config = dict(
    dataset='photos with spoken descriptions (Open Images, Localized Narratives)',
    cutout=0.25,
    encoder_inner_norm=False,
    decoder_activation='star_relu',
    decoder_head_dim=64,
    decoder_fused_qkv=False,
    decoder_bias='none',
    muon_scale='original',
    momentum=0.95,
    adamw_lr_other_params=0.0013,
    final_lr_fraction=0,
)
Rows from block 5 of the text decoder of a small image captioner, named by matrix and row number. Rows with one number belong to one neuron. Each number is 128 + 32 x the weight over its row's rms, rounded and kept within 0 to 255. All counts start at 0. Numbers have three digits each.
After each neuron's rows are labels from the 100 texts, of 14976, where the neuron reaches its highest value: "fires on" is the input token at the peak. Only what is clearly more common there than usual is listed. The data: photos with spoken descriptions (Open Images, Localized Narratives).
# fc1: MLP up (decoder.blocks.5.mlp.fc1.weight, 1024x256), inputs 86-128
# fc2: MLP down (decoder.blocks.5.mlp.fc2.weight, 256x1024, transposed), outputs 86-128

fc1.317:153136119156102176082163137123096125150127143094131119126138102122133110119182122161068117197105141130131155184067133170082143124
fc2.317:144140115102158136076139074154093147164103126130147120089135201126111120152104080148187134117141177083106164166142187104101086158
fires on: "there"

fc1.202:131115126140134126182102158120080077073087176151105162090136187065169145143157104114132183102105095082136147143138149190142145137
fc2.202:130096049101193153152110146116147084070163088165158137118130127155123083161117195071112134034164111157156074119158155131136151066
fires on: "name"; "sign"; "surfing"

fc1.42:175112105097127073150122144152057118180196142095088096076124131134147142133174175147147081122119098098159113108119170135150158158
fc2.42:126098107141048102088114118129094100085185141176113173129110117086118164097097141075107138140109139106159104084118137180123129179
fires on: "is"; "are"; "one"

fc1.175:124145066075074103141158095131103096131235082161116110154119137145162099136121190164144123129164178149118082138133118136149124116
fc2.175:126136183115126045131172082177100113185131101176108112132119130143161158151111173170140170095183176149033110094092099146138154143
fires on: "some"

fc1.275:187140124132139133154085121134113128090140027153113113173098136154162143160111139158126126133128159171120122105141120147201134125
fc2.275:081080121141099070135127110071155216137075121110143149113096149143112125106114071116102122210120112149144087116095154062087161185
fires on: "a"; "the"; "night"; "squat"

fc1.294:178154183142105147169130094119098122107166165106169107145098079183139155106114142101123135118142191134131138128068132127084143091
fc2.294:155116169116194153108135158094088142121103097075156167120118089157111114142191078119136103183111128143121117149116114131106126166
fires on: "."; "<end>"

fc1.503:091144078092137141122112150110152158159118098119153086086116068232139108120088120170149104151150094143126122095115130191154146175
fc2.503:120112130089122154144145107117114108151123125140065122175150099113086106091136151142156145152079116124144194203140142089129131121
fires on: "few"

fc1.21:084137142133137089156131125068168120141131107159116087136077079095151083067153123118132121079166132110132146156085180130099140159
fc2.21:109104140117122120145162133140108099123070148121106093154140165112140107140138095088119167103158085167077145152160112152145160077
fires on: "."; ","

fc1.761:126179089145090105115122078131147130113105155127136125119085130091129137188108132137115122106059116119081110074153160148128131109
fc2.761:096194112105140159123140115157114158126053118162131079116114153145122099106190189156134156135095121137169142150132076116125113047
fires on: "which"; "with"

fc1.423:122186082071161114112134130126089092133144062110185057157156123139125125119104157138122119148118106071130113098076132129141156069
fc2.423:140105127153072134131147164101170084111120165155093132135166153103146107141096136091154122085099115197140085082140142132082135139
fires on: "people"; "persons"

fc1.70:131141144083106098122072118079196143106179119141165150143113131136141178116163148095079150089122117046158170099200127137125066136
fc2.70:109117134165100143079116136104094168140175062170115169118131158144173130107139124108079059144157146079178129105168080170129115129
fires on: "i"

fc1.266:149200076097126086087087138129127068115068118090118162083095151144172143173150098121106151151147118087117165140118094132129065160
fc2.266:114199112177149119158106179135114123145139105187131156225148103106111105133150111155131149128139074125146160118116102114174131103
fires on: "i"

fc1.161:155116156104081074112122101140119081140141163102144073137055120189142088097118122128110181124099132144132164168125142129128167138
fc2.161:100117157116114202136160153154118128124125168084123130168083133138101170162088182122149132078100085150169114131184138076080186178
fires on: "few"; "other"; "and"

fc1.12:086094084143084150099130040104134136181134117111134162087098139136152101135111109190172125111076125097144166133083095171137124160
fc2.12:197172087087152082132127113140109114118163133066076127168100139150130122127132143116118126132109124124141139139111178143169117096
fires on: "looks"; "look"; "all"; "it"

fc1.387:125109120145157172124114136141130084124129143073092155138181120168087168173112135168172135104142109119073152109136139082125117149
fc2.387:121088145084110110176159117100136125164124171202117138164122126118151130100178120116145168082183152163119109177128111125083107113
fires on: "looks"

fc1.358:126136113105161202083171139133080188119141124168112146122123100147104092130134106167125143115109123102096117101117159226195119125
fc2.358:074116137096142143123153108096128103074083131183159150085152120133049123193113142171083162139055131149137188145148160143153145073
fires on: "image"

fc1.415:151117124156132176174102107077158116109125167135106129113156135154179099115101164152116190123115062116119128165155128090092151126
fc2.415:135139151091146195106123122120127146141120135165090113121175104172153148147075123146106150174084064115160094110157074116149160174
fires on: "in"; "."

fc1.126:149117100137144112113101144148111168109089154141105182086169155122132062089094131114149067158118143081139093065114141091116150109
fc2.126:116111151095089090150147136093151142178130123159088183138126131141130057096081161106165138148173096083123113115122079113131141161
fires on: "."; "side"

fc1.445:096131128101112114167140136097145133084159153119163130129128171087114139087126113051096166098130158095137144156140082036128097156
fc2.445:174084133174126105155190071129092150191071107170090116119136087135048123123189048138099130154103089096138105166101141089056087091
fires on: "the"

fc1.394:157111134171121179152116153117096105139073163081212165139101185120102140111140136111166116127168161126098181120143143180163168187
fc2.394:145096142132118117142114094159088120179183186159100134077121102143138103131123132125086150095080140236131092131182162160081110077
fires on: "water"; "paper"

fc1.451:080231194091125123135047137137161155134146126100142147091103105095162111126150173147122104130094137159148130112093084158120130115
fc2.451:146128157133115124101113125176139179146067088124148102105164156123181104096169141124162133134160118130123134153114112093130152091
fires on: "which"; "white"; "and"

fc1.166:197134065140151153177158176119121110122118103107148097085155123140140192153154163126149116192155070157129166151162120170101109123
fc2.166:157117099206091087156127098105086138117180109156103175118124094147102152102098173087117144141098197128153127163107117161162123096
fires on: "is"

fc1.372:178129108129095131099113193097098130160093120108124120087140105071120121111166083042133121080174161175083146175202104105179101142
fc2.372:120098222139066103111115108134157110118095120087121124102144104139144086099123116129163050169094149162158116061109129091082093070
fires on: "holding"

fc1.471:088177123094153107109130130154145151087147191109117124148166141061156140112153164060139119067107023125169136131159096114162099092
fc2.471:184157101168131174075091162132194111103086111187164141129132061111123159090143083083100150151092087156136154054150138178180122177
fires on: ","; "near"; "to"

fc1.576:127188136167143122068102103133117113149171146149139190106196127133150101143193109126201135131184114150091149152119141129121133149
fc2.576:104059182135118096151107094138088194166152122147144163121120121134151111120168134122218101101146105135113112138134110124107099184
fires on: "looks"

fc1.52:150178101144096176157164111093106130076112179099133085145132173135103055113133131146114108125090100068101116194110079149158151104
fc2.52:143109162122110166155189174168173119170131114127083147068131113174116139146150159124161145099098119136127173147129124108185116035
fires on: "picture"; "there"; "it"

fc1.278:096140051164102175072125114111116160150105079122111095130169116194137118135137132105142144133130180160131132162137118099085160136
fc2.278:112102121119115099172081102129134118115090107087088120170136137105141119188112150075142099118148129182136088090138071145106108117
fires on: "people"; "."; "persons"

fc1.93:097106163189106118141142132155084148108095181137141141145102110096122142100112084087120086119133093189156151153117123111125170172
fc2.93:142150162155118169116141147144134171166177156112133102132121126106067194170119131128078135150154067131190125120118149188206121120
fires on: "are"; "and"

fc1.540:087113048125172122091162072151104128099112120135107123138123108108133180193173139093106148159150102079076100152052150082114102125
fc2.540:129192084187130196116159177144131184097129147172034146209130172079160095128088130142172171050163132162091145090121070189156099102
fires on: "center"; "here"

fc1.120:112205110069148165175148091161138155191104102161141141107144081137129116169176105125176075091130141130115189146140142155103130116
fc2.120:174097198122149132125119199137189112147147161168145105203098140077084069157129106127104175120149132101164134173165140138082121111
fires on: "which"; "where"; "with"

fc1.494:120110088222167131158139093117140105106143110125100141199116154076085067148118122159104151148162176089114143093130168098150128146
fc2.494:138160171136097133128146170182118151204136070088205118109095126169117148161121110189200197104071091147164149195139101066101153054
fires on: "we"

fc1.253:162136140106088160211096201101074067103187134104132115178145121130151121063155134107127066192170205112138112095119100147086172182
fc2.253:124113127072133155161108153100150120158148142084098176165118106142107122152148128098113083188126087184133163123145121103119107072
fires on: "a"

fc1.638:163091180097136141154088137086141118114142098136129138101125140126118149077172138137127083182177130098185133112105133106099084145
fc2.638:149121121142144169093104152191140098131116189144096095116110160182157150118130089196126140132122163133077128128124161116131125125
fires on: "picture"

fc1.121:186077110073141149123156111127106104118156074137112118034108119137083103155156150131140146132151152130145156145211091112224111107
fc2.121:099081100086181143084103159203135139138219143150097139145145078140094130097093138140134085121147118129101102165099120165155121079
fires on: "green"; "white"; "man"; "brown"

fc1.152:144058117111215157160127123125103142099175095172037125129095133179120126090167175150125111085132104108109135137138139181144150155
fc2.152:124148097082084206075118132128120136094057167140115170154131106111099148156057123138102127127095077130150105220097130165191117107
fires on: "image"

fc1.272:100075069121148087088127152091156149190097130079103074124136079186133127129159145164130123150114136167126103159142160129115101126
fc2.272:143113120087156153139155072169114131137077130069135115100082090127147140077180179129087115134141125083087112134107167111196165170
fires on: "."

fc1.370:097160154117108184128090131169134122149131158130116082090130142173080149148150121095106147184166072133054133161148128155111118163
fc2.370:135097159163130115134133130154155151153120131147131122101114096128075108150182143163220087131062109182100112080140101095116114122
fires on: "looks"; "the"

fc1.350:122145105133100157128129151054140123163116156203068102101163112135125113067125072112134089150128142102155081109138139129101144096
fc2.350:135132174119120129121160176085135153135086146095110101032119144093174072145135174067153161135144087149069139065089163123128121085
fires on: "."

fc1.107:028150019117109179117156085118132174110146125151138151112161143127068102164109121083144123092113124123184096197072118054084151110
fc2.107:117101113141150171155110103123157135133134147120185163137177129097128147147157117113152146131175157163088115129161134135146141108
fires on: "."

fc1.187:112150137122090133090097122106132137088135139149142180131166128065154108062149147084119139112122120134169181171158136139099091152
fc2.187:120210058221130102113128123134110118128200144118084126153082095110137065106135182090102034150121103083152090114135128192132125098
fires on: "i"; "with"; "in"

fc1.383:155175122140098131144087089101075125127145091101161090163121151132108173118083167133122095119158125146178142102123117145078124089
fc2.383:128125058101197131112106086120114085098131110105133150130086113111138133147172066125094059141111125092102126136089099114209152132
fires on: "are"; "is"

fc1.627:175151098093110144117132186129103103073142099200168099117078181097123153100171159151138081126127145115169140142134073118113143163
fc2.627:133136151109141142162155135156140127143142136115077148095077117140123101130152139135050158094175132168109137136170107085107073161
fires on: "image"

fc1.402:151104151129078122132104158147218151154142165147021151114125124092134143130055156128126123129144125117108146125143122199157136077
fc2.402:156127113139134112162150188118137165135158172135136152156161129153093124141139206148175134076129152142174099088133152136134100126
fires on: "picture"; "which"

fc1.674:165134135128141156122116144121107152108179160086144098113074145154106131164174123135129157060160099150134169171106118130096112174
fc2.674:150126134145192120128143141118122101110136111142146108183086125165115094087096186092089122078083115129166088160112105139119148147
fires on: "few"; "are"; "other"; "is"

fc1.444:127159136149148064123123175132135159147136104130127097134113168088124113096114171168138118130144139165163128097120175136178151197
fc2.444:106084156138085116126156122143126134180139077117071133162122140098087123097072122145121203140075097153147130076123118119094086120
fires on: "a"; "the"

fc1.159:193119183101155148137144114096164137177089103212142143158197079094178066140179114046166105126176115140149096092139125124124140149
fc2.159:131121170123041134140184084150157088095035158148146125122156140120117111082133165097128084143083152154136141139104090128105060083
fires on: "holding"; "wearing"; "carrying"

fc1.559:093131121090186115078108108151152101108118199116141073102149089137144110165110154130139140133105119105125084106079150211120119115
fc2.559:103151133175096100020092055113117124143110118107113113178083120106072121179125129172103122132074073104111124132167109109138176132
fires on: "in"

fc1.282:100152133106129088126116136123125119158133177123133113130163093143112075150091102055109137083154096068186126136114135134126086099
fc2.282:117052116152124181128094126105155065157147141155155140195093154117182137139131102108106189148114152122130133126152133127148080132
fires on: "i"

fc1.758:151123144106148158107083099157077156030128092146148066141111108092149087124130074095140160161165088114064128140130124180170123182
fc2.758:147073141108160140124053105158122090136106134172126100101084132129154114117105172082117033134088114106187124122152191117165142125
fires on: "see"

fc1.324:117163066097209105174093113112063144114171066098119082162105098128082161143104095081125088104153103131076127193142100148136165142
fc2.324:140144064088163188114091087142086114153122109165143130134080091139147183156104138098160154156161168095112151107102076120168118079
fires on: "made"; "sky"; "truncated"; "given"

fc1.543:156153132101109118153128155073109079166140151121135159145135134108122114117084150153177160083138088194123146144082178157086124129
fc2.543:124171136131100142063161154148176127069113121169091157076136136126094098153080083190135186097085166110087113105104151104157107138
fires on: "water"; "table"; "right"

fc1.518:164113136145118135133129106114139153077138139180154126150157140125130147112069138132162129163170151097145089080186071115111117159
fc2.518:136119095136074152129164144132129080099148145119132100115105130098159120087130114036125180120106154136093190224070139177166157084
fires on: "see"; ","; "."

fc1.452:172209123113121122109103122130122139115101151150069107141100141087137165200116125072082144182147059101139132143123174108132107156
fc2.452:128158115086130106163098180127153192124113096160137154157131157126122107087119104105114139131099097093136102105098147104156136147
fires on: "image"

fc1.762:114171139137116166122117143036137118090116128127141115139106144141125113126177127148125151142116072181088139165120137125159166128
fc2.762:111130192155100129116183181095167116156128164116136132149113166105194203125098109091133147170139135090147099148148163137176153119
fires on: "a"; "two"

fc1.662:143199145170133071123188085133120131087153141102095108103163138124072055125131153172115165135099077120154139104066150123149143118
fc2.662:140103068119148171084121140134102162093154135099080187151102130151164146131133099148089141133151138130124129154134138146108138055
fires on: "bottles"; "books"

fc1.556:173146108161109129149175171108117079092184171107121118169171114172069079161113142102110103035128212122158062123151134170154092124
fc2.556:123076109124187107169060142114143132118127141150133168177102072151075143128119115122172093147136067145126129149151087128086101153
fires on: "bottom"; "top"

fc1.259:112208103158104139088106092115124168171142143130130112079063155134117150150128137133161139127164123107137140054164105121115111141
fc2.259:142130118137160132059091138151105089148123152117041084072175177123137098120140201087139127162144103065118196133147128054142163083
fires on: "few"; "these"

fc1.601:156091162145110128090099049131188196078169100096085117131160115171195152103117154136150156066160129097088083172155193072141152057
fc2.601:111111103133105100113122183136205081156151145145098079163144198077071161128100121121163129151098143179150087156162091110146051127
fires on: "some"; "along"

fc1.469:163139076100106134176098148132143175107082094112133079140140158128132141130169142141114119170120145065180091143190135148132131137
fc2.469:139164074151162030103137167103117117070047060116088170104085118161131154146130148134122111131167146097145174100152110081118159089
fires on: ","

fc1.178:134155142188077142161180112090165093095143159117135132110097145155122119079121179132110079131169097117121140134101161154199116120
fc2.178:086123143089116169163142132126143062126182124126102178120168092124114146157143199131054130157094102119075131134102095095138111091
fires on: "picture"; "photo"

fc1.264:106174128162150169144191109081095142165122118097171111139149131091166132139135174082138113146151115168152202162164111121134137133
fc2.264:125118121156062095130121153141157151114092110148088099111158128090124134127116084136151144165167128165112135077154126117147182150
fires on: "are"; "see"

fc1.735:175144163160117157138171084108160164120151112127128107154132150163154128091159143159099190120154098134121099117111195141107080169
fc2.735:136113094110149148119088130092114114090117106103095155181135159109137107064132137145141157087103101094148131128096155190104160132
fires on: "<end>"; "of"

fc1.96:118138142137094020151138139185159138105078167076156109206153116194130123164136213098121178088146157130111121159111110126167090149
fc2.96:111164145148140141090168121091129156150125132129127133068126126166111160098122195103117060135165201153095111123160105135132112130
fires on: "some"; "with"

fc1.618:156090117099083050143170071139206131077112122172117130147124129110152084166151072125114122152114143104207174113159119144098106140
fc2.618:126112170116145139140195173117132146095120093118144160103084153145140131093164101151127143131109113155138065129143112119148143151
fires on: "green"; "red"; "blue"; "brown"

fc1.49:089140080143114088148139111079025170121162113135140160161149104094159109110153129067123134144121137164170120113145161149191108151
fc2.49:138160068174097149143099173205094105116114123171103189165150101177145086115127116173100113109148163139178092127156139094174112143
fires on: "i"

fc1.419:098112148105121117095141136082161106158171156105155184124130158142118087108154157096094101086090137108144055084106163142178197136
fc2.419:065152141158137096152118109137096111149123147044155174165135106141110171108141137190073129093159137086080143119091111135165175158
fires on: "."

fc1.537:125100061093137156116155034139107073117066058106156126107085119164118132096112150089080160132193198128123113175124075130153134147
fc2.537:098083172148150138203123132083133140073148188080130153143111155088128087100098116149106157147114130133088102109165098172126095187
fires on: "<end>"; "woman"; "man"

fc1.630:117174099099101125151115207128130136167086154154115114088120070189109086105125151190126146188153116095146150176153136120140079134
fc2.630:167175193142069188205111130084068096165114092153072171164096079178130158094110080175118158094161111121096104085087148167077169138
fires on: "so"; "room"; "restaurant"

fc1.157:096132117091128199090166123100112153083162091122165127079144151164054124128155166103137146113155137102140182140099105152165110099
fc2.157:117073192103081140151137090158089099109141147148116124141120127128182154160147180102131175096163103073133139155202061140139089131
fires on: "made"; "surrounded"; "decorated"

fc1.106:114147057161139123105130065061078169169103138163103205097056118135142122098140097151114141134188103135180069121159137127108154104
fc2.106:127128104117134198165163140075124092145150205149116110086114083140148154067100129121155111141152211099086111136080165139134127154
fires on: "the"; ","

fc1.38:168214165101108140098088121121079150078182123179113112113183163112099110103166151114113184144157123095197127131132102147102134105
fc2.38:091123135127143168164156099089138153170160143100116115101133095134133112117170114102168106153142112162133119154168154079155140098
fires on: "i"; "see"

fc1.337:130155104108108167134117179154132091116144122149204149114140153129131089107131200114106082143150168159144120121152153120115166138
fc2.337:116088133094169159108175136168096108130097128168149088147174157106152096116115135103104099091164127108126139109143099123119100152
fires on: "in"; "the"; "light"; "at"

fc1.432:132129146108078093162145141070097142156060151127104117071121147180179120070104149095112158187173172165125046090176152121134098116
fc2.432:090084119082114107075115151213178138119197088119137099150118117133097188116134102158199136092163127130128176103102106154134102115
fires on: "some"; "<end>"

fc1.611:109160125083123161143172137136100078171155097138098066178120143138123117139154161140190135085121102141118054129075137112091133162
fc2.611:150095115169144124146197119100175096155119161125147122155165152108134158119120087196134201099160151164111092097168150094101171118
fires on: "some"; "it"

fc1.507:149088053099120159089159089157153098083165158133088092169110107150157180068126145120115105089157194150164170117107081124175167147
fc2.507:116120145152097127123123145180112141096161055150164082137170171155114102164147092147167114135174131137090082121121118115054129108
fires on: "few"; "the"; "."; "woman"

fc1.529:104136117076135096116125157135143091146094196077151160105051188155170160134127158135121136143094167141170130201165138145158103110
fc2.529:103128181145128101151094192121137076135117092162137074117139137127108100165137102132161090183139075131171097136137086145126147102
fires on: "which"

fc1.594:131142115123108139159134147199110086161158082182129076088090181107163103053137136113166119102145086083109131133174148126159156157
fc2.594:081113116100143180130078143102180087171098150171152152146133133113096063114132153150078127121105117177155123173026121162088071148
fires on: "some"; "objects"; "see"; "image"

fc1.403:114101111120093093078118110136181101149096100126127070111101082154127149123091191113105075168180168163094142105100108144120153148
fc2.403:127103078189101133082067139122107097114115105169164134093101115125146156142095116140106110134143124166124109137075210101127156065
fires on: "either"; "this"; "one"

fc1.280:106063110123199153143170108094087110094104105105121136145069076095114165113138183115135086160163130121101102194136131092085195160
fc2.280:106153074135151123132105061149108133158094157116184102139098090122155183108158114163158108091106145154116117112117153140111115152
fires on: "<end>"; "and"

fc1.412:140175088132167129133161149143180130113167119088106182072099113141142165150186121147093120083124116134065086141100102123170082129
fc2.412:167103115046152103166209159028169101182120069092111129148094118100129220112147099129180127147098132113131085136105145089160110094
fires on: "table"; "that"; "on"

fc1.566:118158144102024078106071126144163086142168139107121092163148108103060095159129139141129110147092123132142147095171176068105145191
fc2.566:152150140052099077088121171132102157163175133130101091128101149120075146150181130157126109125123134152163114133108076166091135127
fires on: "picture"

fc1.215:158121137104064103119090071146071149117171163128119146121154129085113144126100142153082116109142151078092164136134108104139095183
fc2.215:121097108177152169167125110083168083139126171111147094190093114181098108134140117139147093134130156178136181109115079133051121116
fires on: "a"; "the"; "wearing"

fc1.342:105140044173117076142142142145175108127139161092154083093216096133174112114142156149132136157130118173136177171166096103155139138
fc2.342:167121159092099190144114123145166154123091099096133184122135088147120112168126125130099181112170165134100135109133168149112095098
fires on: "with"; "and"

fc1.763:117140132025184157097102090152108168107143113123217140093084183186148099092150121169145065121088134081148136122165152157119158107
fc2.763:153158150156149156212117119146157077158138133110136118174117142171110138146137066146115123121143189146090129177096120130102179145
fires on: "center"; "side"; "area"

fc1.629:144145055134097134145140126101188140144118119067111157206102170123144130139109128156060138187150102119094157103113127059124196186
fc2.629:159080103061148074120183178141091104122122131109130151091136081125142151193155167098131132143114127171063120104139089138145130095
fires on: "there"

fc1.20:063147145117071161179113105134132138141148117141162180159125126118102156067068135177172111163091096127127176142130127144204084123
fc2.20:115124138126118145167124103086167095125098116157159113064099151192146165123177158067133150168134137105119103079094122132099122130
fires on: "so"; "and"

fc1.362:102101128149098136151137200168097139120181106133114107100139178112122190090113155122109134203116170111110160132102075152164113180
fc2.362:118185112161151093136192185088181128122088106106145157166148143134121199163038139102061131081172118154093128127080136113133123130
fires on: "is"; "color"; "are"

fc1.367:117133111145188124136160125113117117137144117091146138136137130152101128149183150206156158104116104099149128122082144181196075131
fc2.367:119078129127204128154151104148185124130163102107170145134136221154088132109117136156146117092151126123094041148097146094132142108
fires on: "so"

fc1.354:138132157146147111146141141092165083119136148045093163128114156110093066163161089087078183126162113155063126169148094171149121113
fc2.354:099145188212117158126139136127087147130108110114109132082141144152170158119167109128125186128180127229057166209096207131143120114
fires on: "image"

fc1.597:091045109141070106087120113152122127128131125186085151137103145069099094100132207162147089127148069155113166099118109172088139150
fc2.597:106091077126107145130125124115160113129141142084130144152156105143116205100126130131110117113130101129116169145132160059126138097
fires on: "with"; "and"

fc1.111:104168138115167117097087103066134070095080129111131099096104136143107203103101171139128129116113067108153074120106125114146092061
fc2.111:105121138091150143127134077098125140104110123118091094135125141151109058152184108154174179095108123151131125125154129138150148121
fires on: "bottom"; "picture"; "image"; "."

fc1.715:115082096093082066112184101105112083089117130166112137134128113127121127167104095127132151120153160110082087149086083121187063199
fc2.715:189167101146153113123114076130177117102151053085109231083123131158110115140152098122109160150146087146158134125114141153170156108
fires on: "green"; "are"; "dry"; "there's"

fc1.220:121105101156102093132106098116096127113117144140130162123111184158125053087116128131125094085126127180142119151174085161121136122
fc2.220:116148080180155146206175155120047129137107114149106143111169157206104145165127089185137140151039114132123174141126154128136119145
fires on: "which"

fc1.703:112129145149102170111142040209134107111098094134165098064106151155108099109080138145143102112169131169152091096112130123140131121
fc2.703:148163116155104146138096074141166154117163126161076151129117091126073169119158125070127142156091105160079097121184088166128184123
fires on: "<end>"; "."; "see"

fc1.736:167150090202154131153131144163075139139123149113164126120180142094128190102113106112158142242121171070147139113104121090141108112
fc2.736:187135207138079129127131145153128138132149088131141164134105083160128123131130122119209164137124139151177192071095113074067085126
fires on: "we"

fc1.739:123073119138146164144139117127132110053129138115120147163100084119168069129112167120106139165172163094094140164148182172179125118
fc2.739:146077114119182111188072152140168109134127162120200116118123103131156097122161108130150093145134135106111117077112142098136143120
fires on: "there"; "present"

fc1.211:164194147108119093156083109092117147186143151161064069134116143107173138097107153070062108115139102072151143094183171141116162119
fc2.211:113126128128048134132165127167147113123174150124060157164105132139095156164082108147113145105131124100077135099110221068134108173
fires on: "the"

fc1.75:170111107172098110161094160146154109115140137167141114190167162127114059122129075091078084116158154197108075123113118109134112201
fc2.75:153159163137119094151177111079087095139150146146196160108143114191172118158138145130150143107128127148147141151138144148115122113
fires on: "image"; "building"; "it"