From a checkpoint of a small image captioner.
Training: muon at rate 0.017, batches of 64.
Data: trained on photos with spoken descriptions (Open Images, Localized Narratives), 1.7 epochs.
Rows from block 7 of the image encoder of a small image captioner, named by matrix and row number. Rows with one number belong to one neuron. Each number is 128 + 32 x the weight over its row's rms, rounded and kept within 0 to 255. All counts start at 0. Numbers have three digits each.
Before each neuron's rows are labels from the 100 images, of 14976, where the neuron reaches its highest value: "strongest on" is what is common among them. Only what is clearly more common there than usual is listed. The data: photos with spoken descriptions (Open Images, Localized Narratives). In brackets: how many of the 100.
# fc1: MLP up (encoder.blocks.7.mlp.fc1.weight, 512x128), inputs 0-127
# fc2: MLP down (encoder.blocks.7.mlp.fc2.weight, 128x512, transposed), outputs 0-127

strongest on: text has "grass" (25)
fc1.336:121154133103185059132186095149104122115132170153143112134131157140118151127153123169130195100093154124192139158115106144109107140110106135126131197106099116159075148126144191090158100123200137099085182179062105153089092120090112134092120096169144087121126172093053098137130091146150150131145173190105074164108150111126092121117077106081123109140139098164181180153111154109077130133177
fc2.336:096136190147121065071127148146205146078143174171101148179167193097123138125134104156117131097134127132165142163113161139191114152180077107157064185145077070131156150112154104113159137130120122125176129170190120123101136083148147163099134107150083068128200119126087146122106108151169130169121105073163185095147113184143136143142178123116131128161137107141102188120152165125105107134152

strongest on: text has "trees" (88); text has "sky" (51); text has "grass" (31); text has "ground" (26)
fc1.160:144097150129141160210104126086175088112169119142111106148086151138179190157145103016125099103113140118108137145158121104129147102111090175113123096156068132132076114144119123112177134138176120202114066124101133138138173102076158118135074158129192121106149119049146171115135117140145127133083085149126106159073115119135127123151102170129149174156109133113086061126171122155161191115138
fc2.160:152135101149091146126069137095086133129164154169053100120143136105128101108157142118120168083122119064084190126150135089090151175162152191153111106112175078122135201070183120139160194146125113128082123159079194103151145125112151167120136072165115148099167149138140097111122146167101103114150127103110122150095114164077118146156130109174165169126091102159112125184151075082088140170175

strongest on: text has "grass" (35); text has "ground" (29)
fc1.157:139077140144155180108136164090107177108139118145153152132150094164135126159127169136131157098174110000135099106095137121099146169111097094141215181122108097117184122145101089085130163124115145128123111122156110223092132098136103154105066146168121167093065095130137119149126169125076180084117130167146092151151126096150153142167147106161090140132103075146143112106149087114135097162126
fc2.157:122066160138126172151156150164143140117096181148197135087160135149127086125110136142090176140074123146171141138125064134175123119148096143144169098158159192075126127134101132213104123176165116107120147118143198082117210134108165118147160112075193095126202109156165062104111114129178125166089118096118168093123148154114127096111133117142139149157110126152165122129091152085071096140113

strongest on: text has "grass" (40)
fc1.244:101108141179149178101121121113144118123132133159086092094150125146096103103130124209149145134200111079183153081090108163131135142131155140132089143109176140155064131133090144104146168123134095120127140190090095161140128096112147160103071106139125119141153137087078130084178165149150115104153080084098105158129116144057109146106104153049108234158119150169179119078148177147093148101130
fc2.244:150142067123154179072102121129102189163172118127102085141111083140116118055161144156113135090130100118151170127128099125130081104144096106143143173106147121090103112137107142134126117083150135109147157173170102134166184162102143180082122073136138046140110123156109125152110162117150145135119169091115146131173121121069122129119165109080087114125124239147191156171171172080082140130061

strongest on: text has "grass" (28)
fc1.18:161157180113139080103106160121096099059105170132135161109121180094088140141115068103131106120119138138032114165105147147080168154132071127120150119153120169106147081154120176076105169093130119163086163138078140169155122122142212110157149112113147141154098151126136071121152132113152100065125151112126081137117161132070081099164144224117142128185145069154153145102099111158130124160129
fc2.18:129112119053116123113109076157136110098109094161078175161164112156145128146140162156108172136138201120055164145114115151131178154114057197103096116149140110172127155148108167136160131123119102183113120114169168087151134127085145059151117113111110168061145123149141086171143145146146070118185150146163160167078091152135156105156128154168083069114123115111137145153076106179134111178177

strongest on: text has "grass" (31)
fc1.277:089102137112109146168086137106113108080124154153151189183124223074126093092123156094154104163125113106140133163129144169092157172090118148163132132117108146081123194098173147095095143144114136135069166106122137133072153154128164147098175133141124131163133162120123174176157084085040141178138126080095132131160057140094137136071196159153129126082121113114100153109161144082107140126077
fc2.277:083124148149175146115159146132097093151093091141156187145086149113156161197088130152157138147136144142088179160115164164105162122107097122134140148140153089170126104191181099129103108131163099106106109125122123081110096149174170067145033168147153139070075124143059142152143165199103127167122101103152091142140141151104171183185115145147123110111088094068135179138131155100095109165144

strongest on: text has "trees" (58); text has "people" (56)
fc1.466:076135136155148115188143219215177194103102074170109173141116103157089103128137124111145104144136131107150157116079166079191079118116106152105154108142161160132167148146175187135083140132120114116094179137115104104071161145118103146096104149114110162122147130080157123146133114105114134147151142148099130122041114178142090187144095063111154096125089097144134088103132175096145154135082
fc2.466:120154090116130100173144159075107119063111085069073136131140119164133071134192128121120157114168120099168133179139149129110122169156145110100106150190172128154117128181045139062140125122150137135198147086086133095056116093111123108117203131150161153134160133099160154154143158104086175159129164182097101138102137094158119131094162169122136129108124130102114101148092090145085062115186

strongest on: text has "grass" (35)
fc1.408:134136081155184142176153087124142082111119125148127130117172133168154129103116167079160118156124161157122099124144128106095145138158146153013126094147087141110118150099132156138161095185143151127092109118148133126156124072086150092146089095129180039096212074164085142159122122087119127101124102112182148126163152091084163116206091148149124125120105122151163074074191127129139142122095
fc2.408:131094093069170140143130117115201120129148115116177157157147121148153144103072132124178127137136115072168090125045150096125135109134088132095105088134061121076142149128137139138084109180093085157141105158132140166127115137125156156165175035141078181119124166105120155130131127115142055149146100154203166099123106144143105101131185164057133135127109128140087077147152188128095126165080

strongest on: text has "trees" (64); text has "sky" (61); text has "grass" (44); text has "plants" (31)
fc1.40:130115150127171189131138112132073131108169157165147113115147115087149127139113104147118097112115090106074117150175126136205176140117078170101102118130112139151096127100081140152106128043119177138076125178130153087134070146197177157159179126205128151128220130097096140105117099080111152080117045142132127166162116156181109085143119098107069099129148127123172104136125152128121105139118
fc2.40:141140126131059175136110110130124101147090108095092168145175138123121126047095129169168132126097164087145164104192128100135052149126156172122094069137160136096142100125142153143135143172112123101129154066146145104154126103130127108145102191142105102127116143180064087111088120125161103107092104047097081106105214140089061118089122104146175178134102127135174116133105109079127109117186

strongest on: text has "grass" (29)
fc1.482:132066088187094132153164075077114136124130079094161109045160148121101096094161142110091153107141109129099168103152110130063182114111152086156175125094090127212162117144148133094137143152150108110103143143137140139140099150156098138165053162150113132140172152087137103127161143114170206177163084167187139133054145128149139138140123145166144071074131108152076103099118121132147157133094
fc2.482:122105115180086095167125099125143127124145146132096094151117114093163155114102145145104124081095133103124178128087171070155161143130134168121102119131101101109143177165121098109125148105211116096064127156204130151153165176083151166145121120163158129101148101176152113159143136151081146095076134148110092157098186172221106094100105169112138132152189189136118095107114112078044104143161